A small self-supervised audio encoder (BEST-RQ), trained from scratch: arch gmlp.
Rows from block 12, named by matrix and row number. Rows with one number belong to one neuron. Each number is 128 + 24 x the weight over its row's rms, rounded and kept within 0 to 255. All counts start at 0. Numbers have three digits each. After the name is the row's rms in percent of the matrix's.
# u: gMLP up (value half) (model.blocks.12.mixer.u.weight, 320x160), inputs 0-79
# v: gMLP up (gate half) (model.blocks.12.mixer.v.weight, 320x160), inputs 0-79
# out: gMLP down (model.blocks.12.mixer.out.weight, 160x320, transposed), outputs 0-79
u.218 103:110108116101131110134093096117109121091162093126136160106180097138127096129109144134123131137128166138127142120127131135089136105143171122132140143174065127138144115152144111095097162116161131106160123137129106102177115088135138151139099088
v.218 105:108166105097130129109164122129139129117127121135139128156124147142149071149153109122151121100134125106111111107163141105151165165109146151094121133106125141087191131171120142146125168102130130155089133090089126107136158148127112173127113126
out.218 107:132121168095152103122147152155136139131147143137177167129107106163126143145112119137136119096109144130126140118107097131134119145113123139124134086138120154113128131129145096089156104109187089120110179130150123109124133107157131115094120108
u.219 096:100100156053114106100149165116173148161118127139077145136117099138131172160137072121147096148095142164153106114150119135166129146131082075131147172124104136079120145108127158172129120095148141153121128136097125151156150116139124178110098105
v.219 097:088147132147114103130091093103122108102129155139132125116110077114148135143165126150122120092127093166079096128118157134157139116121124101082140110177154127109109121104122096108147118066121173160104147118127134107144109160166085142104146123
out.219 084:155128104104091135154118093145128129101123126133133105092103127111144124172136126100126091124094193159063134153114115130150152112135138182117113113119110093068122133115126121151086120154119130144136143149104131122111153162137146141149106076
u.220 108:111176110163087166119124123109114119101126129125120129106100074108122086112108107129162150084123141127166118077116150175149130180125148110119127169102126140164151122095156148101162139155104134085126099137101137103127127148120150150169163129
v.220 107:135128107112107094108199159162127100076117108169103153117111104111154115111164134154176085103105106152103127131174116111146128166111140166150121152157113123107103139110157165131091126180141151150138121138169172126140140142112113131176121141
out.220 101:137143157110160083129116109158091139138090147142108120121129126137099122121190151098196138134153120117147138147126129132155167124068138105168101139136109090132136128183166117158170129137138132106133160149117151153115121153130132096107162117
u.221 107:162139156123110084139098071129125141113136088148128137137096138109125148177145142130137100145148117132098142136143114150141097161163119113161125128147159118112126101107130161129127124118142132122112071180142136084073111143135146162159193122
v.221 104:122108088170144093147149165127096131131158142129142137130129135129115138131136130112088131158140133124105108184154116122109100142170114128149103117106102071115139118133139167092145108106164107177106122115158112161133132090100101150127114177
out.221 100:136109132172136075131121181081120147181129089127136132146118100126107138084118116136117125153154102195124103094113147132115127157079102154114119154095128109137109129156156186114140145114132129121104161110168118141128157137150131137103083156
u.222 104:099130138152106108142102174093148176108154166140116157105151130116145083100129112158078123102161137118092127107134094092091157110136076112141109103125105132151107119114161149141140110152117142108108149117118116130178118147132156134155120089
v.222 095:151090151125139112158133130092105123139095166123090138158094131147111085084147123162119129143157152164140130108156119096142124115124149083164175106174094103086120124124155168122134124133156104092129122109155132158137153162149142145158144124
out.222 096:189133147139142130107096162088101101135112121107145115117116125101127086123119148134117145148139114148159124144129116104118126113085129108130135144161151125123105110149152099124139185147155082152105149124076101154100099151131112126096106178
u.223 098:130143120138138111100079155127128104096109138124111170134096072115107116157112119119147098082117142163146131143140101161166103164114145115150111101144124114167124191127097117117127128185143096122120141122115187156143107097135112155115103130
v.223 114:139132153109128090096108120097115110108107123148153155178155147149142120121160120145146051091136079137111145100111086074139155129122183127149158150124154134157173104107173132129152105129155108197114093066094125141145134132096121126127140144
out.223 105:131167152111147104098123094087118129110096163139129091103103129126117109100098115106112130141146110159146128146163110097156146131152156156148122151089128150139092127095192180120141127153084147103158112115130108119092140172113144127089103093
u.224 101:147106137106127107166131120100116098125114121138145098191108117123134106133122125152140159181140143096174132139159150175145113142111129117108136126120079103111163133135127113138088128078117119134114157101132157172106110072117103125147112177
v.224 098:083152133117110117089132145099082110141108073106146099098149117142115124119128113133105147113096115100109084137123121158136166139115157142088138136145132169139154102133158123125118140122131113115158156131122097091053124129133128126135109136
out.224 100:114102155106122108143168126121158095130106129144111129107163145137134153115101178123113094115161094123121115130098066111150177108123122135090101124154111129084137163107154154090116067088142140095136105107138132118133132138140154118106123135
u.225 102:155141100124150155108148107113084133108085138123122097113117149108184156168127106152128133093142110131126094137114120145095113089130167124131139150194141129119087118117137063108101097106096092134136116140103130160101104152179119132086145110
v.225 095:130106140123115090112145157120170089167134139105131105136138132167162102129168152144105127161124121130140110139142138117145089133107137087131104135129084114153140108108080091147109095135166099113134114138105092109111175126139136136145130135
out.225 098:119148126125127140109109091118106140121166126178127140142154100131125103161117134140145109167137178152144095095181118115139132120079142108153143137139159070136126085157126106133161131167119119157137076110141141119133122124147103124155122091
u.226 100:095146137146129113127076141113112147116095110163083124130114188157137115104128105113128118140139153136108120128167061109095139141107102132125119152125099087148161101168173135127161115107119092141079110139104133102134127123125132120147146109
v.226 107:121115142115173137117139132145118110144130133125121120099134107143170086116097102098134114179097146104126122124105136123113123102177100148142120118115151114133129121167107169140080147156093122105107102119138148116176155113114133188152143162
out.226 108:123126116112159144116161143124103143115120117118167114106166083140092145142144143146105120176087086105102121120097156094125091148091101151124101114124108136094093097134127134123094098112085111115121155140118103133133174110087137127151140104
u.227 095:114146121152142153112074142152130122123174142114144129167165151133161112110154148140117112103100107128100170117111151104137105144125101111135099137114111135153151120115151135104174114126105125104143109133140096151055131191142136135117152127
v.227 074:077126105157149124126130167138095153098115129139098168116141088151127097125144126111115131147151117134125076130106128138098143129182110098099128113168090153155096108086144117111130165148142140120146159124171160118083127074148129136166139128
out.227 087:131103125099130078148166141102138154144103132166132089116160115083152127125110112129102141104126128147101136100148137115138154110144088091109118143201125098129144116148098138091125120132140108135121106150106140085147179092155120108170152104
u.228 092:139141148099137158144120159079147145136111109118141164116149124111092135176131107095122152117122173166114153147115111100163101125068111170087099152126135127141122146124078139126118175074095109119093073086145105139103095118127131088138095142
v.228 107:144127128111148122113114151108097154149115169129126156162152104106162155101127125145144145147139097119136107121154126065120129143120104094100123135089120141156115149154123176101095163126110125122094128093136104144113137143123089171167128167
out.228 097:118111159128130117108108125107174126167119126103134126097148174115158110122144141173099119129139114097077115141142119144138115142075105128119148111164070139096100118146121095175134140111117098116125117153112089149165121104090163156153132081
u.229 107:175102166128084130144117095125135133127145078121120121111107100091129136103133109111113114152109151137157146116096167167111117135081157120142089107121102124107131089108113096147121132127143101145110117137141166111126125135108120149100145161
v.229 099:079188167138156091121115134142104124113125100153123116144135124149111146129133186146070170108163188152121099100082193153127130140145121140122135126106165117084151160102104134110134136131116158169167143130123119143124145138137128141110137131
out.229 106:084162158103137133142164131138105105094102127171095143127099126192147117134148095089133106123149082043120128127161098114124105132127160111149145158156155108122114159098114150118157102166140113127141153145107085152138077144144124096116098103
u.230 101:145148078118125118117162139097142141114125141118190082104111139145147130145118136144107139131154112114060182099141129105150155100120133121134115155121126127104142118122134118129164107138137111177177098083114109101148095133128120136155136133
v.230 097:098121120130136167131107114124115147139123116122162104164118156113113130143126135136112139117129114149101093138116168056118117138137144135133133095123140145165090134101156122119099169129124160143146101129150139090111124131154108137137086126
out.230 105:088119110145107140151132147178156125099114130129142125108126142118136116120120121134156166163127139112123149145108129154151126138155138132149140090172074145130061130131113132141093173107127155142133150127116157152118126124108147137106132138
u.231 103:109111121079134091152112126092128130092118148103125089099137100101134119126119163112135128118157153116102157101138104114118076160159106112140135128132159146129125147110146134149105065135160127105088116137154126141111110152111100153129109169
v.231 103:129122102138161120106138116164099119126087117125122149107094142123169133114139145128123121114160134148178094139133118149094124131127125116135119183131114149063169139134113111128103130132168122109138121150116113130131108133123141108068144101
out.231 105:122150066131122136119170134162121091158112092156171153126120111121158111138163115143154112140140077137161141134122124128150132211144101139149158126112108164151120165128153125101142122130130123128121119144150131122142150151171158111104142144
u.232 101:163113114116109133140139110093139132135130133111110148155130089125167152130133135165126142143169110105118111094153083110145116159083119150110144110141095182173128128113095120112126067113165152108113103141081119153152158144091139139091123146
v.232 115:143125092099089095165131120135144111144099170137095144157141110142126137140124166092171142153138108157096106134122117151116116145076122089184126121124142129150221147136097143171158100137131125116132121143131124113102092092138150141115122105
out.232 105:164132149124131138159174135128117131154109102080091104164126136157145119156099145149149128162162136100142115124133128131115161130083149136082142138133161080102083116157087114172116151137120095109113117092104112145107166099113100150135133123
u.233 112:135116109137139167161081112133091078165107134135113099123154089130104145155147126122176124099106128135124124138148121109141066128181180163141092161144129120078171135112131148132110112131103133085146088127126122115134127142118147133191148069
v.233 112:152115119148133138143115179126118159119107146155154116162124096104155115112164107161209123135121056167099115135111104133146092144161107129109126143120107158103123124138129163163107102158115140133090122136124105196126104108145104139140129102
out.233 104:148105099102095166117125097109151099147143100124126165167108135119123121100170117158144150144135123174149158180116120149098138120110156122169158138094138147147138163141113138124141087139118087199166185132097121112136091113066129097102138109
u.234 101:113133091131090131145135130123144132134092151134119129137155161152066119134083132134107112142121123133122093107137139126116121136151139170147159120107136149151131103145120138188138168137122174144132103163123106127135130123118095133109157184
v.234 099:123143153147177140077133138100137127113095118161130110150112083140103169129147134122126073158136170133136117122155115177101172138142165097099135145128143121109119155157118115118123116103136184134085081137125145132137130122138128129125117123
out.234 102:133123125120137130134138127124160075114159137160158110128119122115122202125161120124131135124154111122126124090153100159137092105145119108144141102124115185108138165159166105102124119162115158120092177119140132160118091117126177130060146139
u.235 102:110120118154142141122148135083123134143119156155124084118147126129104117126138085123122112170123158143140123124123152133140111126192155149201118112181175164177131166137145102128114154092128084136141090112131137147164127156116119116116131148
v.235 100:164147120117138096111127105131140122105152120085162101142118128107132128142122126131097156168155153067124151115159085116121133127150170096136111098088125132141107161108163135127145074141105091156120100158144087113160111098079088119122114139
out.235 107:099119142120118106090136120169117136126146120161165128112161097104113146115113155128125138112179115117142123118170120156144151084057126140088128079088114110151107107147127130153154136099087095112111131118112104130194121154147131176110141138
u.236 094:103115109154167139126111150108107156114163109122166116135173116137104148109139097115082068088131143139123089130111123136147130130151144127107109164145151138122113203115146080122094128146111116129081115106107107152141112125167158144140154148
v.236 105:112119127152100137105136165160105180149121111082100123115111114137133099126122122102143081148170149153107138127101104134141113132145085131125147124145147157142096199126130074199103123096142142100109117143113142133131165134143127150159130172
out.236 095:133169154163083077141127114143115102120141109161099091163128161155132122136092153119129153148133086135147117173134128165104154119111099107138121118147132103124137108121117130105112130141106106117155122133110194102083118103137116128126099154
u.237 105:147146120155128154169158135115135116119082087156068135150102142158101198112100167124153111103144113116135152145140141124081144141160127148118094128096140134086117115166154140159132126164157087146085117123131142116120118117153142125152129128
v.237 101:129137115100125117177120116073102170113102116122093147108103077107115131097124150090126151108141137093108135151130115102099137151179135098153125157099131122160139108123119117153108175101132099156068147142113146090104132118137090137126124159
out.237 096:093109139115142130101106158135119135133132115170148149134151148098166084126121087107111156152116135102107123092115120094129129129131113140133102147106071137167149167118133133149130102134134142116122147105177144080120143098111086138130138129
u.238 109:150143128161136148132124126102119156155117120145094098166112083145112172093126119110116151106120151119115107215094122108091124140083105094127139119128151131138137127099122133116167111113180106125151104136133136148121134158117103146134170129
v.238 103:122145118149131124154129175134124141132157154130115152141124117150166169139117132151126121107123097149124085140088096141132142125098104126140145064157165103079145114140125125138143104076147119149117089137144177143161105156135126136157120133
out.238 105:119148173124126158128139115116120097128146083104150125090185108092110148165133154127114099107175084120130118080110132152149117104134114157139132098112097148136088121145138184127137150122127129129154090082096093151148145108098152102119137164
u.239 085:109107197156131111141119096117079135174160092144143119125156120134161130154132124173162117111076164104104115092127110161113128105132128113115142107132155086113131095105135131145149107124122114084135114128111113141146140127127141116139078156
v.239 076:094147126161129129152127117138169103121132120145155135121141111145106138087128152142106143184145067136124136097133101187120125088119145114109091170131096148146122158104123118156118151127125102115105133157146148101124142096112147118160142113
out.239 072:123107132102123099116167110144129112127111173088110134127116144147137154142112128105126111162156127107135117112130106125131072134130175108134140159155106111141156107145125112155143099120145127119089131091134125140118109112148140132097121109
u.240 098:128126148114172124125121116125125117129130158119106145130128203144097149144148152127126111090127093139120105108149127097095121147085139142119105144151099164123156114134132127123157128124111081172063108137143122152154143164178111145151094102
v.240 111:113134129141125099137158148151094179113113143171146120112152129146113107174143131141093163113155138142110169100126098154161126096131121131131146117151138091142095145099139124144151146128113125143110095186122172142150151069099132147151116153
out.240 093:163113146147124151160108110117115150136133134128114108147120158169130116173092152191097128134130154064129136106126097151138127116154131146121138155128138140146128175122098144163143132159138114137158087071131120101136127062126089111133137150
u.241 110:117162117096147080114124128139132133143083119127138085149133167129127130118129127142103129134160202147150107113146138101132128102186162125161120132125113111135152170106121121141079067120161119158096121149087115112117160081126153167116110137
v.241 106:151158128121114136111114143178130121158133182123089102137132131161099105098143122139147104108119163138098113118166134133130158126134156125112117104094108118152174116095145098138145102095158112129117148174099142136095115162111074147116145110
out.241 110:115143135138112097122111119147113121135119096151123104132143087077135146133102085134114109121103114164090159139120146175133130102136128096141156095119135133112146165117090120128159123105133145130141143125089131152148070156089080119124085116
u.242 101:138141105118145159134130108148146121143115140143162152135130132157135107129102143149153134144104114105098146100147130130079109159108145075105131133106148105149127097165092146124126113109085149151149128089149138157123095106132110090139145077
v.242 103:091157130146088136134140106156125099149118152123121117141139090105118108165153102102135125157140120122142122106112168123126166148181144087111118155143085124094137144163130161142141138171147153092141159123164111136112138134115069096125140139
out.242 100:132122092136115173128115097152129106142108138129121109099134151121104089145096111102136138144159131111163129103154128137115128110094110126141124079124102139095146133078141164111125088112162168164149127133116072103147115110103136108123085101
u.243 098:101146130185134121148126113131092138077148157113176132117129164093100114153131152141154123138135106131117172109151117117168157165120098118121093191123120137150119125145142127119104141073126165160111118142146122139175178119120140103118132177
v.243 107:133127146103132116117128136130127121173163194142126123146108087140118142093142159145145138113101156122106139158120137135127120118091126151122119163136143168083142111176175109161139097153174122170158093129109105138145139162104104101122123138
out.243 101:127119119096114131104156137121151164127113173142099130106111125127144151090143148063109153109108157116115106122159098115056157137125091168147157119113138124109154107120137120121143151146125169122140085138120149153114105121175108117152140088
u.244 095:130157106145116198124098157137078163142119137174106154175103130115167107153143153176137095135126133068104110094126098145153116111148155098130122142114159141125133155137161116090119131109097175150110091158130113114126123135129135127147104115
v.244 108:113114122152159119150117109145144125161138112156091091115095156121093152150137138115142136097101115170094131048132144155137105138100100115183146130126122100154111102129146109139135110121127113161137156134112117121117119121149146116128157109
out.244 113:124122118092119104116095132153134109147128115136134110144170159136115123141123134098120162081149103131153108109091146137115118151113151125113093099145090163135146090164143141118117104097120114166136138108117102128139126160189112158152065138
u.245 099:133123144188086130131126123095139161118155120150131122129073138078080109134125113136140088110141111096111120142154125152113104172136094143111153124127122120128095132150102188093139095161120123136091127156084105111164150109154122136134079134
v.245 102:128126151140135106134137192137126104131138158166088123097109130109104143057124105120138154111191121115172104100138110088165123095151116113136147129121105087141129134123137150114140083118115123097138120147142152144120116069114131161129090162
out.245 105:198112128137139165114131108114139134121152097125128153140152112151162134166135119138143150140107106125165151088127139086139108114165157123092095112145114123111138125153109089118117129176125116096120114124169121113113136129117175161152133149
u.246 094:146108105129103143079142124116096152139115106134084167118130102140117078123147161095123125119089149105114138133069122108107111119098115169093172134111184145108115146132108148127116156151133104112111116124084108181107088141145111100133123092
v.246 096:142091073189110113107141132152142094106119193128121134143151120143126166147147116118154125123136104139117142173098134128128123136083158112118112129176153117147097156142143143167121137161079143136153124116119144115094131162120127151151162146
out.246 090:119152149154160148113110119146143123122114115141165148119108159135124129164103091175138140164154158127129127117112104175141174119151111111106112111122160112139149145135126090113089127090140147150116110180119143065173105139146129143124168109
u.247 111:132148109110094141105095160116133142137139118140122120134109131147099129135184142120105136146193149131112082135119143085140084156201158131166123129102108146126141086105115148083101103121122128113139128165163130101148086092156119151114087139
v.247 105:122132086189077115122126102159124138104135174099087155102133119131097122156097146143090124132144117159090108139125142125106124133161098109144092120122113139068108141104145151084121126117168101103107122115106131125125145109152135145154110134
out.247 104:114107143185111149159148106166138115161098124107122142106146126182135150148151160139132144123101098107134123089112141115146161121113155082114102118121106095104122101152151143144115148102127133107130106090107149098176114113162126129160127120
u.248 102:122145093148108108113125149116095137139086102092127086103142086110108168164103126069119139149158120124140144138094111117166098154131166125110138091113121118120121129136110096100144103152151141131132077117137131134119148143130132109101075136
v.248 102:104119165118103094130079104110141101127124108128138157121111133133135139125090143115108104161153158148157131114111100118151101133133169101147121133115135126124118126160131130134123114142136108133106144109138139116148101140101189159147107127
out.248 117:091132112136154073153113101122133152140160147166119119112100104152131115126130141124125095166133173137134163133160085135146147168133158090157132110108124169104170133130149139163139096120156140110153147168117137112152157140095103110122142136
u.249 092:146067134148118135117101171122165127148146138155128061139139098115140152138147124141113137124154107093146117135119083112135126135158118107115158072124144083114109121104150131133183112097133144104114149087146150091142156134153097150109173144
v.249 095:139125081148123134125137120141129120099130135141140153084128130145106127124111148115105113119139144112123147113135139112172156121141130122116104132148151182099116131160127080128136148113100099135108081099111138146154100159188175079103133137
out.249 094:163179089121099139129160139143152108136118150101146173163082117122108137124148086117147131120144129091126133137121178151156154137149136120092128143160182112139132098109139082149142146132103111116132127135168151131120123154130133089113146120
u.250 103:130136141107069182102098113156092150101122130116114129097133133154137130094138131191142067139154130119111100115153147100143105138161125127094115110143139141115141166131120132158135149124156087110128114163130139082135145122150125128131127136
v.250 091:141134155116153137138160152151173122112129156120125133189131123183156126155149105146122124139135122113108152118115083107095085116131142151166130135148149136118111138153117101122131158138108158174123117084104127103124146128129150102159121138
out.250 099:111088161110166186124148109121130069148152163113113164153163122097130127150125126142116126128166133124123118098126095117101121094139129103102169131145106153156099159140133125121129147126118131118107133135102088178100128169164130088117136182
u.251 083:113145136150158140112118131058085115114134144143102156207177164165152158121103128117152119117128134159149163115141135118127124156119123147113177094117169151126150136124134136158151152162129116128125105085125113156125121132133109129111149133
v.251 086:146142094086170098133137121130134124081101128135104145122149130118093123148092114127146091107119158094071127145133113137171099091133175159126141157116110156139120116129145118105153161065131133160114128086134125147080145137116106124123176116
out.251 085:173133118154117170144145126101144084127161099129129155143114118129095136094132153110109152136096079118149110073131140141131142119130133121144129105103124106138157086141154114112110151147096159161199111140137155096127150107140138131157132138
u.252 094:093121085137169100118144166089134147128159100111112115112115128111076089144111116100131111162135131093127150116100111101135184145146107177101119106152136156137080077107102123100151110144139127128154131159092120136136079102128126140125074147
v.252 099:089100166081153129151109096117112097130131135132070103118116103138136108131123166158146108123112119101138168120143107141132126119138131133131129147097153127095111104147099143111084112151164112181108125108128135112126138176192137144210128102
out.252 096:078121137151147152127128140103101086183182144083162144135102141137126156105134130124125155111108133113102138127156130123070089175123133075126136143171126127121181117114142155128111189158132115103055156121126105098111116124139141133115125074
u.253 099:110130112128152119124158171142118145070179158149105133132091128183140178133124149145160142147136160140125147135140093119147091171121118144097133111099151133160139127157131090161111132126135153134143139149157133180141164080074152165128133130
v.253 111:123120115124113145083159126104140099123134155119200112140137105110112103123074098160143131111127094144111146123101139111151106131148137183132114110163096122176129099158175130098091124156105134170065162117107141114159134126159098092123111129
out.253 103:158117100127109130137082099072103126091074107127113105147126114137133142152115133102101144127100163127124110127129131098109104143189110102151159128145088144096143144145140143128121152124087125125121131183134141141136114136186123085148111135
u.254 098:119161128139136104113110121149107107173124112111150140160124109141115093175114131181107147114109105134146112158124101106164123130139131131141136109125109107099124156135151121139070112134117152114111151137133151115137166128078120123125116177
v.254 113:144169092156087107108114125127110144132117139092164125137109153111133111149115145098080107151100106176093133141134154174105080144131130160170088138146132090151126122140081110134133148127124106120111124154125127134119116062134063119162147140
out.254 105:103102143102126133155155147113100143121107165143135148149095163080161111162109109105172111124144105186135125175150108145122114110096160138107106136115151123139169093107097145124127109136096110148115164141113103162118082120142070133168101141
u.255 107:085138129127114134135133166072119143146125106143163147128121140143130125143094093120103128157145160151126159139119097115084142124113116134150069094129109078140069153098167110148127149172124110155150112095127143143148171135085130118139124105
v.255 118:063113157134102167154136114137111156078156111120155123164108110165143112093134112156099112126156149090178145136070078152139121141126131126097132078116137147124119133167169153134085152135134130143139117129125137119120139078167123131111141118
out.255 111:136102142173179133099133132151165146112117154118144174136097099144127187138145131104128097160135153149133125108100173112125109112148129111089140105111129178142174114168115162104152133085180133121186137134149125128143091118154133127084143150
u.256 107:140113097127128108083111149110079113096117151141162144101112155107104107132148145146111106105164121103117119068148130139116107177113124114125113112147130125174163167128150072143136127154142093107125094145101136135143124130161112172155128146
v.256 110:126122150132081165180132145117111134115118123136073102141129073150126134123094163143087138153165108131113111104113167119150109152099114107088149094130109123125092167109106075131126125135098116096118102161103120144152152172154134151109172124
out.256 104:120161145122187120156147123111162120126162131132129154143143157134141126137116130127166104111123113108104104154109124135156156148114122077124142163119177137132155089148099108137120128114128087147116157112112109121123142102131135116140136084
u.257 108:134130111146120120128090164117109138082110152129172130093142094145144151148127128096161153111150094143169103138154129130161112140088166139119129125111128103137121112130147183081130110109102166133145123110107191156142129124143137175088163093
v.257 102:117082156121163131077134120175138124110097117158141105112181124130153122115119156112103119095165152093171130148139121137123154144134128078093106105098078128120115107065136119136119167110085135142129092145142146128114154082104093132154143121
out.257 102:087118119153117104142151118131163153093151117102101151123126145127118120127124121168135128083137118165139142133146079117162128139149093138105173092127134125108136125113108082068152066108124113131155142119173129127155093090117126132134130134
u.258 083:131141135153115061128094120136126124161144148074103150143149110087143107159118128136134085109138067149137124146162078146122157123116138107110164149144123087116119178149105133117160104139085128157145134204142154117141124134120123118112111184
v.258 075:072105127148140122141118124114135126108082156079137128187114105104129107151113139169134138110150113084135139148125109157148096103124182144114162189152145158148117138147119130125113161092130163136115187115125136125140093126132114133118134183
out.258 078:108099127107105133127154092118066139069109097076107113119121115149117124113143146110107134136119135085112136120133080089116146097137153121155163141145110121129129134100100126115116096148129097091143131095112128134108131129124134116155108156
u.259 085:113141155152125117122154166164123115129108140154177108132130131119152122096122123114121116171136160115127094136157121142088115122106132133142114097107141116202105176168175143117164140178148143127111160129142137135103148135143127091168113145
v.259 066:083105140115145144136120153124139129137149170169106140155173145150122128090105087057135118151129146195134137137118113098176121129104125110137107115153177121163120121108114091127134148124118135099122105134134128109144139148117123119146124121
out.259 076:149119109109154155121105091109111101116125151135151125121126045104135124097145145120142129147159123139149100134154116156105091105169126124117137110130121124090147114125048080150142183093098132155144159110121135093151101062135149142111132117
u.260 106:119125102139120101109130153113111097114131158151134118133088119115129131130097098112129129131170114116149137087197124162145164101148137112138111127115134101127140113148132129151174133148095075121124155111139117154139155126131155119105114159
v.260 106:103108109089151088108181078129127118143084123123104128155133146120109145118136177118146123129132131137128180085206126119132144131092137124116131107146110072115146124123141111128172116139137088144145132098081133175101145127126148112129104141
out.260 108:134099142095150123180133110149129140109095114102124136131159123156139135183113164154151120120136125121148110120104130141129107116114155152157158112135106141115116115128145165114095134113160111109171139156115105103155147123151129101119125159
u.261 086:143111116136149141126127145191108136123151122118122164125112122125117115140161134157121138151102144118111114126146147128099145117095113082155110141141137123072092126112154134116138113118141138149140118105153103152155151105118161132116155126
v.261 085:110117099175125153138120141107142164108119122125116122151165149123091112123131109094144148112171089106119145122143164088123121128198132153102116115148119093119138131137138147152107077123115182155125144141100146129117113080123123126164127146
out.261 086:101124141100073081133146092102125143125123083117153127126172122170098132084103137103084122111175125138138105117127131117145136139132125120101114138133124091138078130107128106116124100146127152132125149134104124106132136119132057107168177162
u.262 098:141143129114140130144133133083111144122108110139137126118116149103071123051167111119104096124139133149135163154117117119130101132135136119076148128072109121104114100126118133180119085122136146165162146153160089083152120146102126123136101128
v.262 088:103107129133140084083105113120111103119189106181153131089091086153137142138109121126085163138164131148146129150112124141149132139094161128116133114169107141156157115124120101108107119085106210123134139074116143112173144130111173123076137160
out.262 092:118134154150142121168157154143097148128103115122127132155130098126149147110146119130140153119133120114185147095127122100148146143111109096133119121133129091146139145152182094105138133176130148127157099118072155143150129132141132101088142106
u.263 091:148139099102130122114141156129138122126105151138161115149112116095139126119124128132129178138098097163138127132099118138139139125118137115134061151121103135092149128076102175143115108179131182134141121146157147156103063104084073106093112129
v.263 080:099128112152117102105097120144131140140123135114178134140141113123099153124111110138139150106129115096130121160122104088082132101112133175140106123097099165143128142180131132129127123130101126167136102132150101090137132132130110138155185145
out.263 080:157113175113138139130176116133119152113086113092075167106135100115093093134169115163097132127164089145138135109139121122159151097145129119103110143156140113151147144094106136108109149179163139059078115141116121161106151162157127148103132122
u.264 103:171154154130148121136136115085185137111095142149135110077105108090123144170168091142130140147150117068135133134113102138124076150168109128152125110118140095089091115127102113141109145152105134111116140129096142104166110125108187134120145145
v.264 099:132197172102119088144126116111093124108149146119072124050133107124108151109113135093102112136123119091159092113135101146140154140124071103132137129138152060152149139106075100153151118134132110128137154122143149159133149115101173135139139162
out.264 101:114143143174102150154178146131104100117130119109107112132136128137067162155133133124151109091140118106149137098161167186098149113124128120114130133100122126112170135095123115145175118108107131144131118097102117132109136125132177137094092116
u.265 108:104138132159116115174130115131148141099148116117111120146150062176110124122098153106127128090143180136112136081131166132103100142152144159117112106098109133177127088134161158095138134116127094119133103125110123095175138128140114184123139163
v.265 104:146119133186123114136131163108118129129128105158092137123150140149121170144156114111113153110123142115157121127129116149105159114122126112122147153132142121135164140077135157138129157118130144112160097101110152135142142100168105082120151147
out.265 103:187139146100077143099103090120139099170151110137119122078114162127152123166142158105114174120145151089104148148112122141133176123139156107153125153163147115143165142106118123145136144170151124123135124119114132125116113130135161075133093139
u.266 106:134155106067129126116151153091138130146164122150150141145150132098071121172110115125126147112132081106163137110139099103130124109090138089110097133115127150142122165123122117117105035136119114137152116166162161128142138130084136133130144153
v.266 110:141094157117129100138127154112102161083121110113103095084125088043134187144123125121124161115106176154147167119153124171114102131088122119125135138107175147142105144147136147132117112130142179113107080129169123141172127133153115130111137116
out.266 111:148132165122131125126103118129136144138104139154134156118136173112142137167157119136109136159178165071117129118139132136061140119145109128135133106129107149157122129119069139043085120126135140155128135151164121111141086113128151138151141118
u.267 102:124078057103134086122119133134125128106172130083115116129120158136105119187153154070134123135125189086130143135146118107158150117130113100106134092131111154121170136113121098099126084100061149177118125111122102120147114127124124099116134125
v.267 116:106144146130114089116145144176143125088148135106136132146089150108137128111117130112126145134089105162108153148097142116166152136180127118087102111126137115160127141133150150040157118170094114125089097123120142129153101182156101103141139113
out.267 107:141107136107140190128104174146113154176081108137121188130135118132161126086132124165124070120128127141127123145106126142173096131073158131141145121119104116090130126124127136123134198141124145115136165099144156190138116119139173142163134125
u.268 094:093121146174148173131101131119139131142165129157130130132110102160092135125145165136129134112125144118178121100133168157123137140136155114146134152091138107145149155122095158116129132133144113128123141148147115160121084116111109088181128116
v.268 102:127136116107093144166096141162157169123113116105120118137139126110092122127098125137147151132142085131080104100140116151068115134122046137114160113186116170121154103166154140135140136161109121141130132111116125107133139097157128152111119164
out.268 089:146115064126164146133084098104113082164171149142125163124109147132134142158155115123101110169123154181106116109136132102111114104136102099133109152086129116103158141171158135126125071093077165111145132183126094144108142133113116105075123164
u.269 092:102101138139137096127169144151145114084109114112134128129145110113115160098150146119116128129099122135180102092140092124139148137073123131114134114106102120134156132104141162179144180121126171142097115108138089127172104146094129139119109107
v.269 091:122111129112123113147126160143156084115121145146157154147136144118130111128124128103122116130066167108151130092097138114122122148148130097107122168148144150120140155151145129156131130140128091141155111158122136101110076092151106117097145198
out.269 087:148090125125088142161138121156128145130150137078084124184119062088107111121127129131153136092183135076128146110128172119108129171118117136100116141099160129146183146136146128121133126143094104137130130097107158093114179148152120101145121151
u.270 096:121162058125111105154170142122175169119117123128171150125149127131133099156134126147146132102099129114091127102136140139124125110104144123119164134130086134097143101112137112127143154120111103108149122116179131093086146149124124156113117132
v.270 108:135095137177118139136150169119137154127142145138144125122137152136143150159154155112162175135143132080125152126115162138092155162144120113132135122113113134106104115172090103147106112160163124062088116118117126129144101129168113144098086108
out.270 104:106118137131109122121102138135121137144153112126113167117104114110125128152141141134112121105114208129128123135092130098162120129127130118122174100149132107123183152128127180148112113125125132161132099121147154152131137133174118149103159177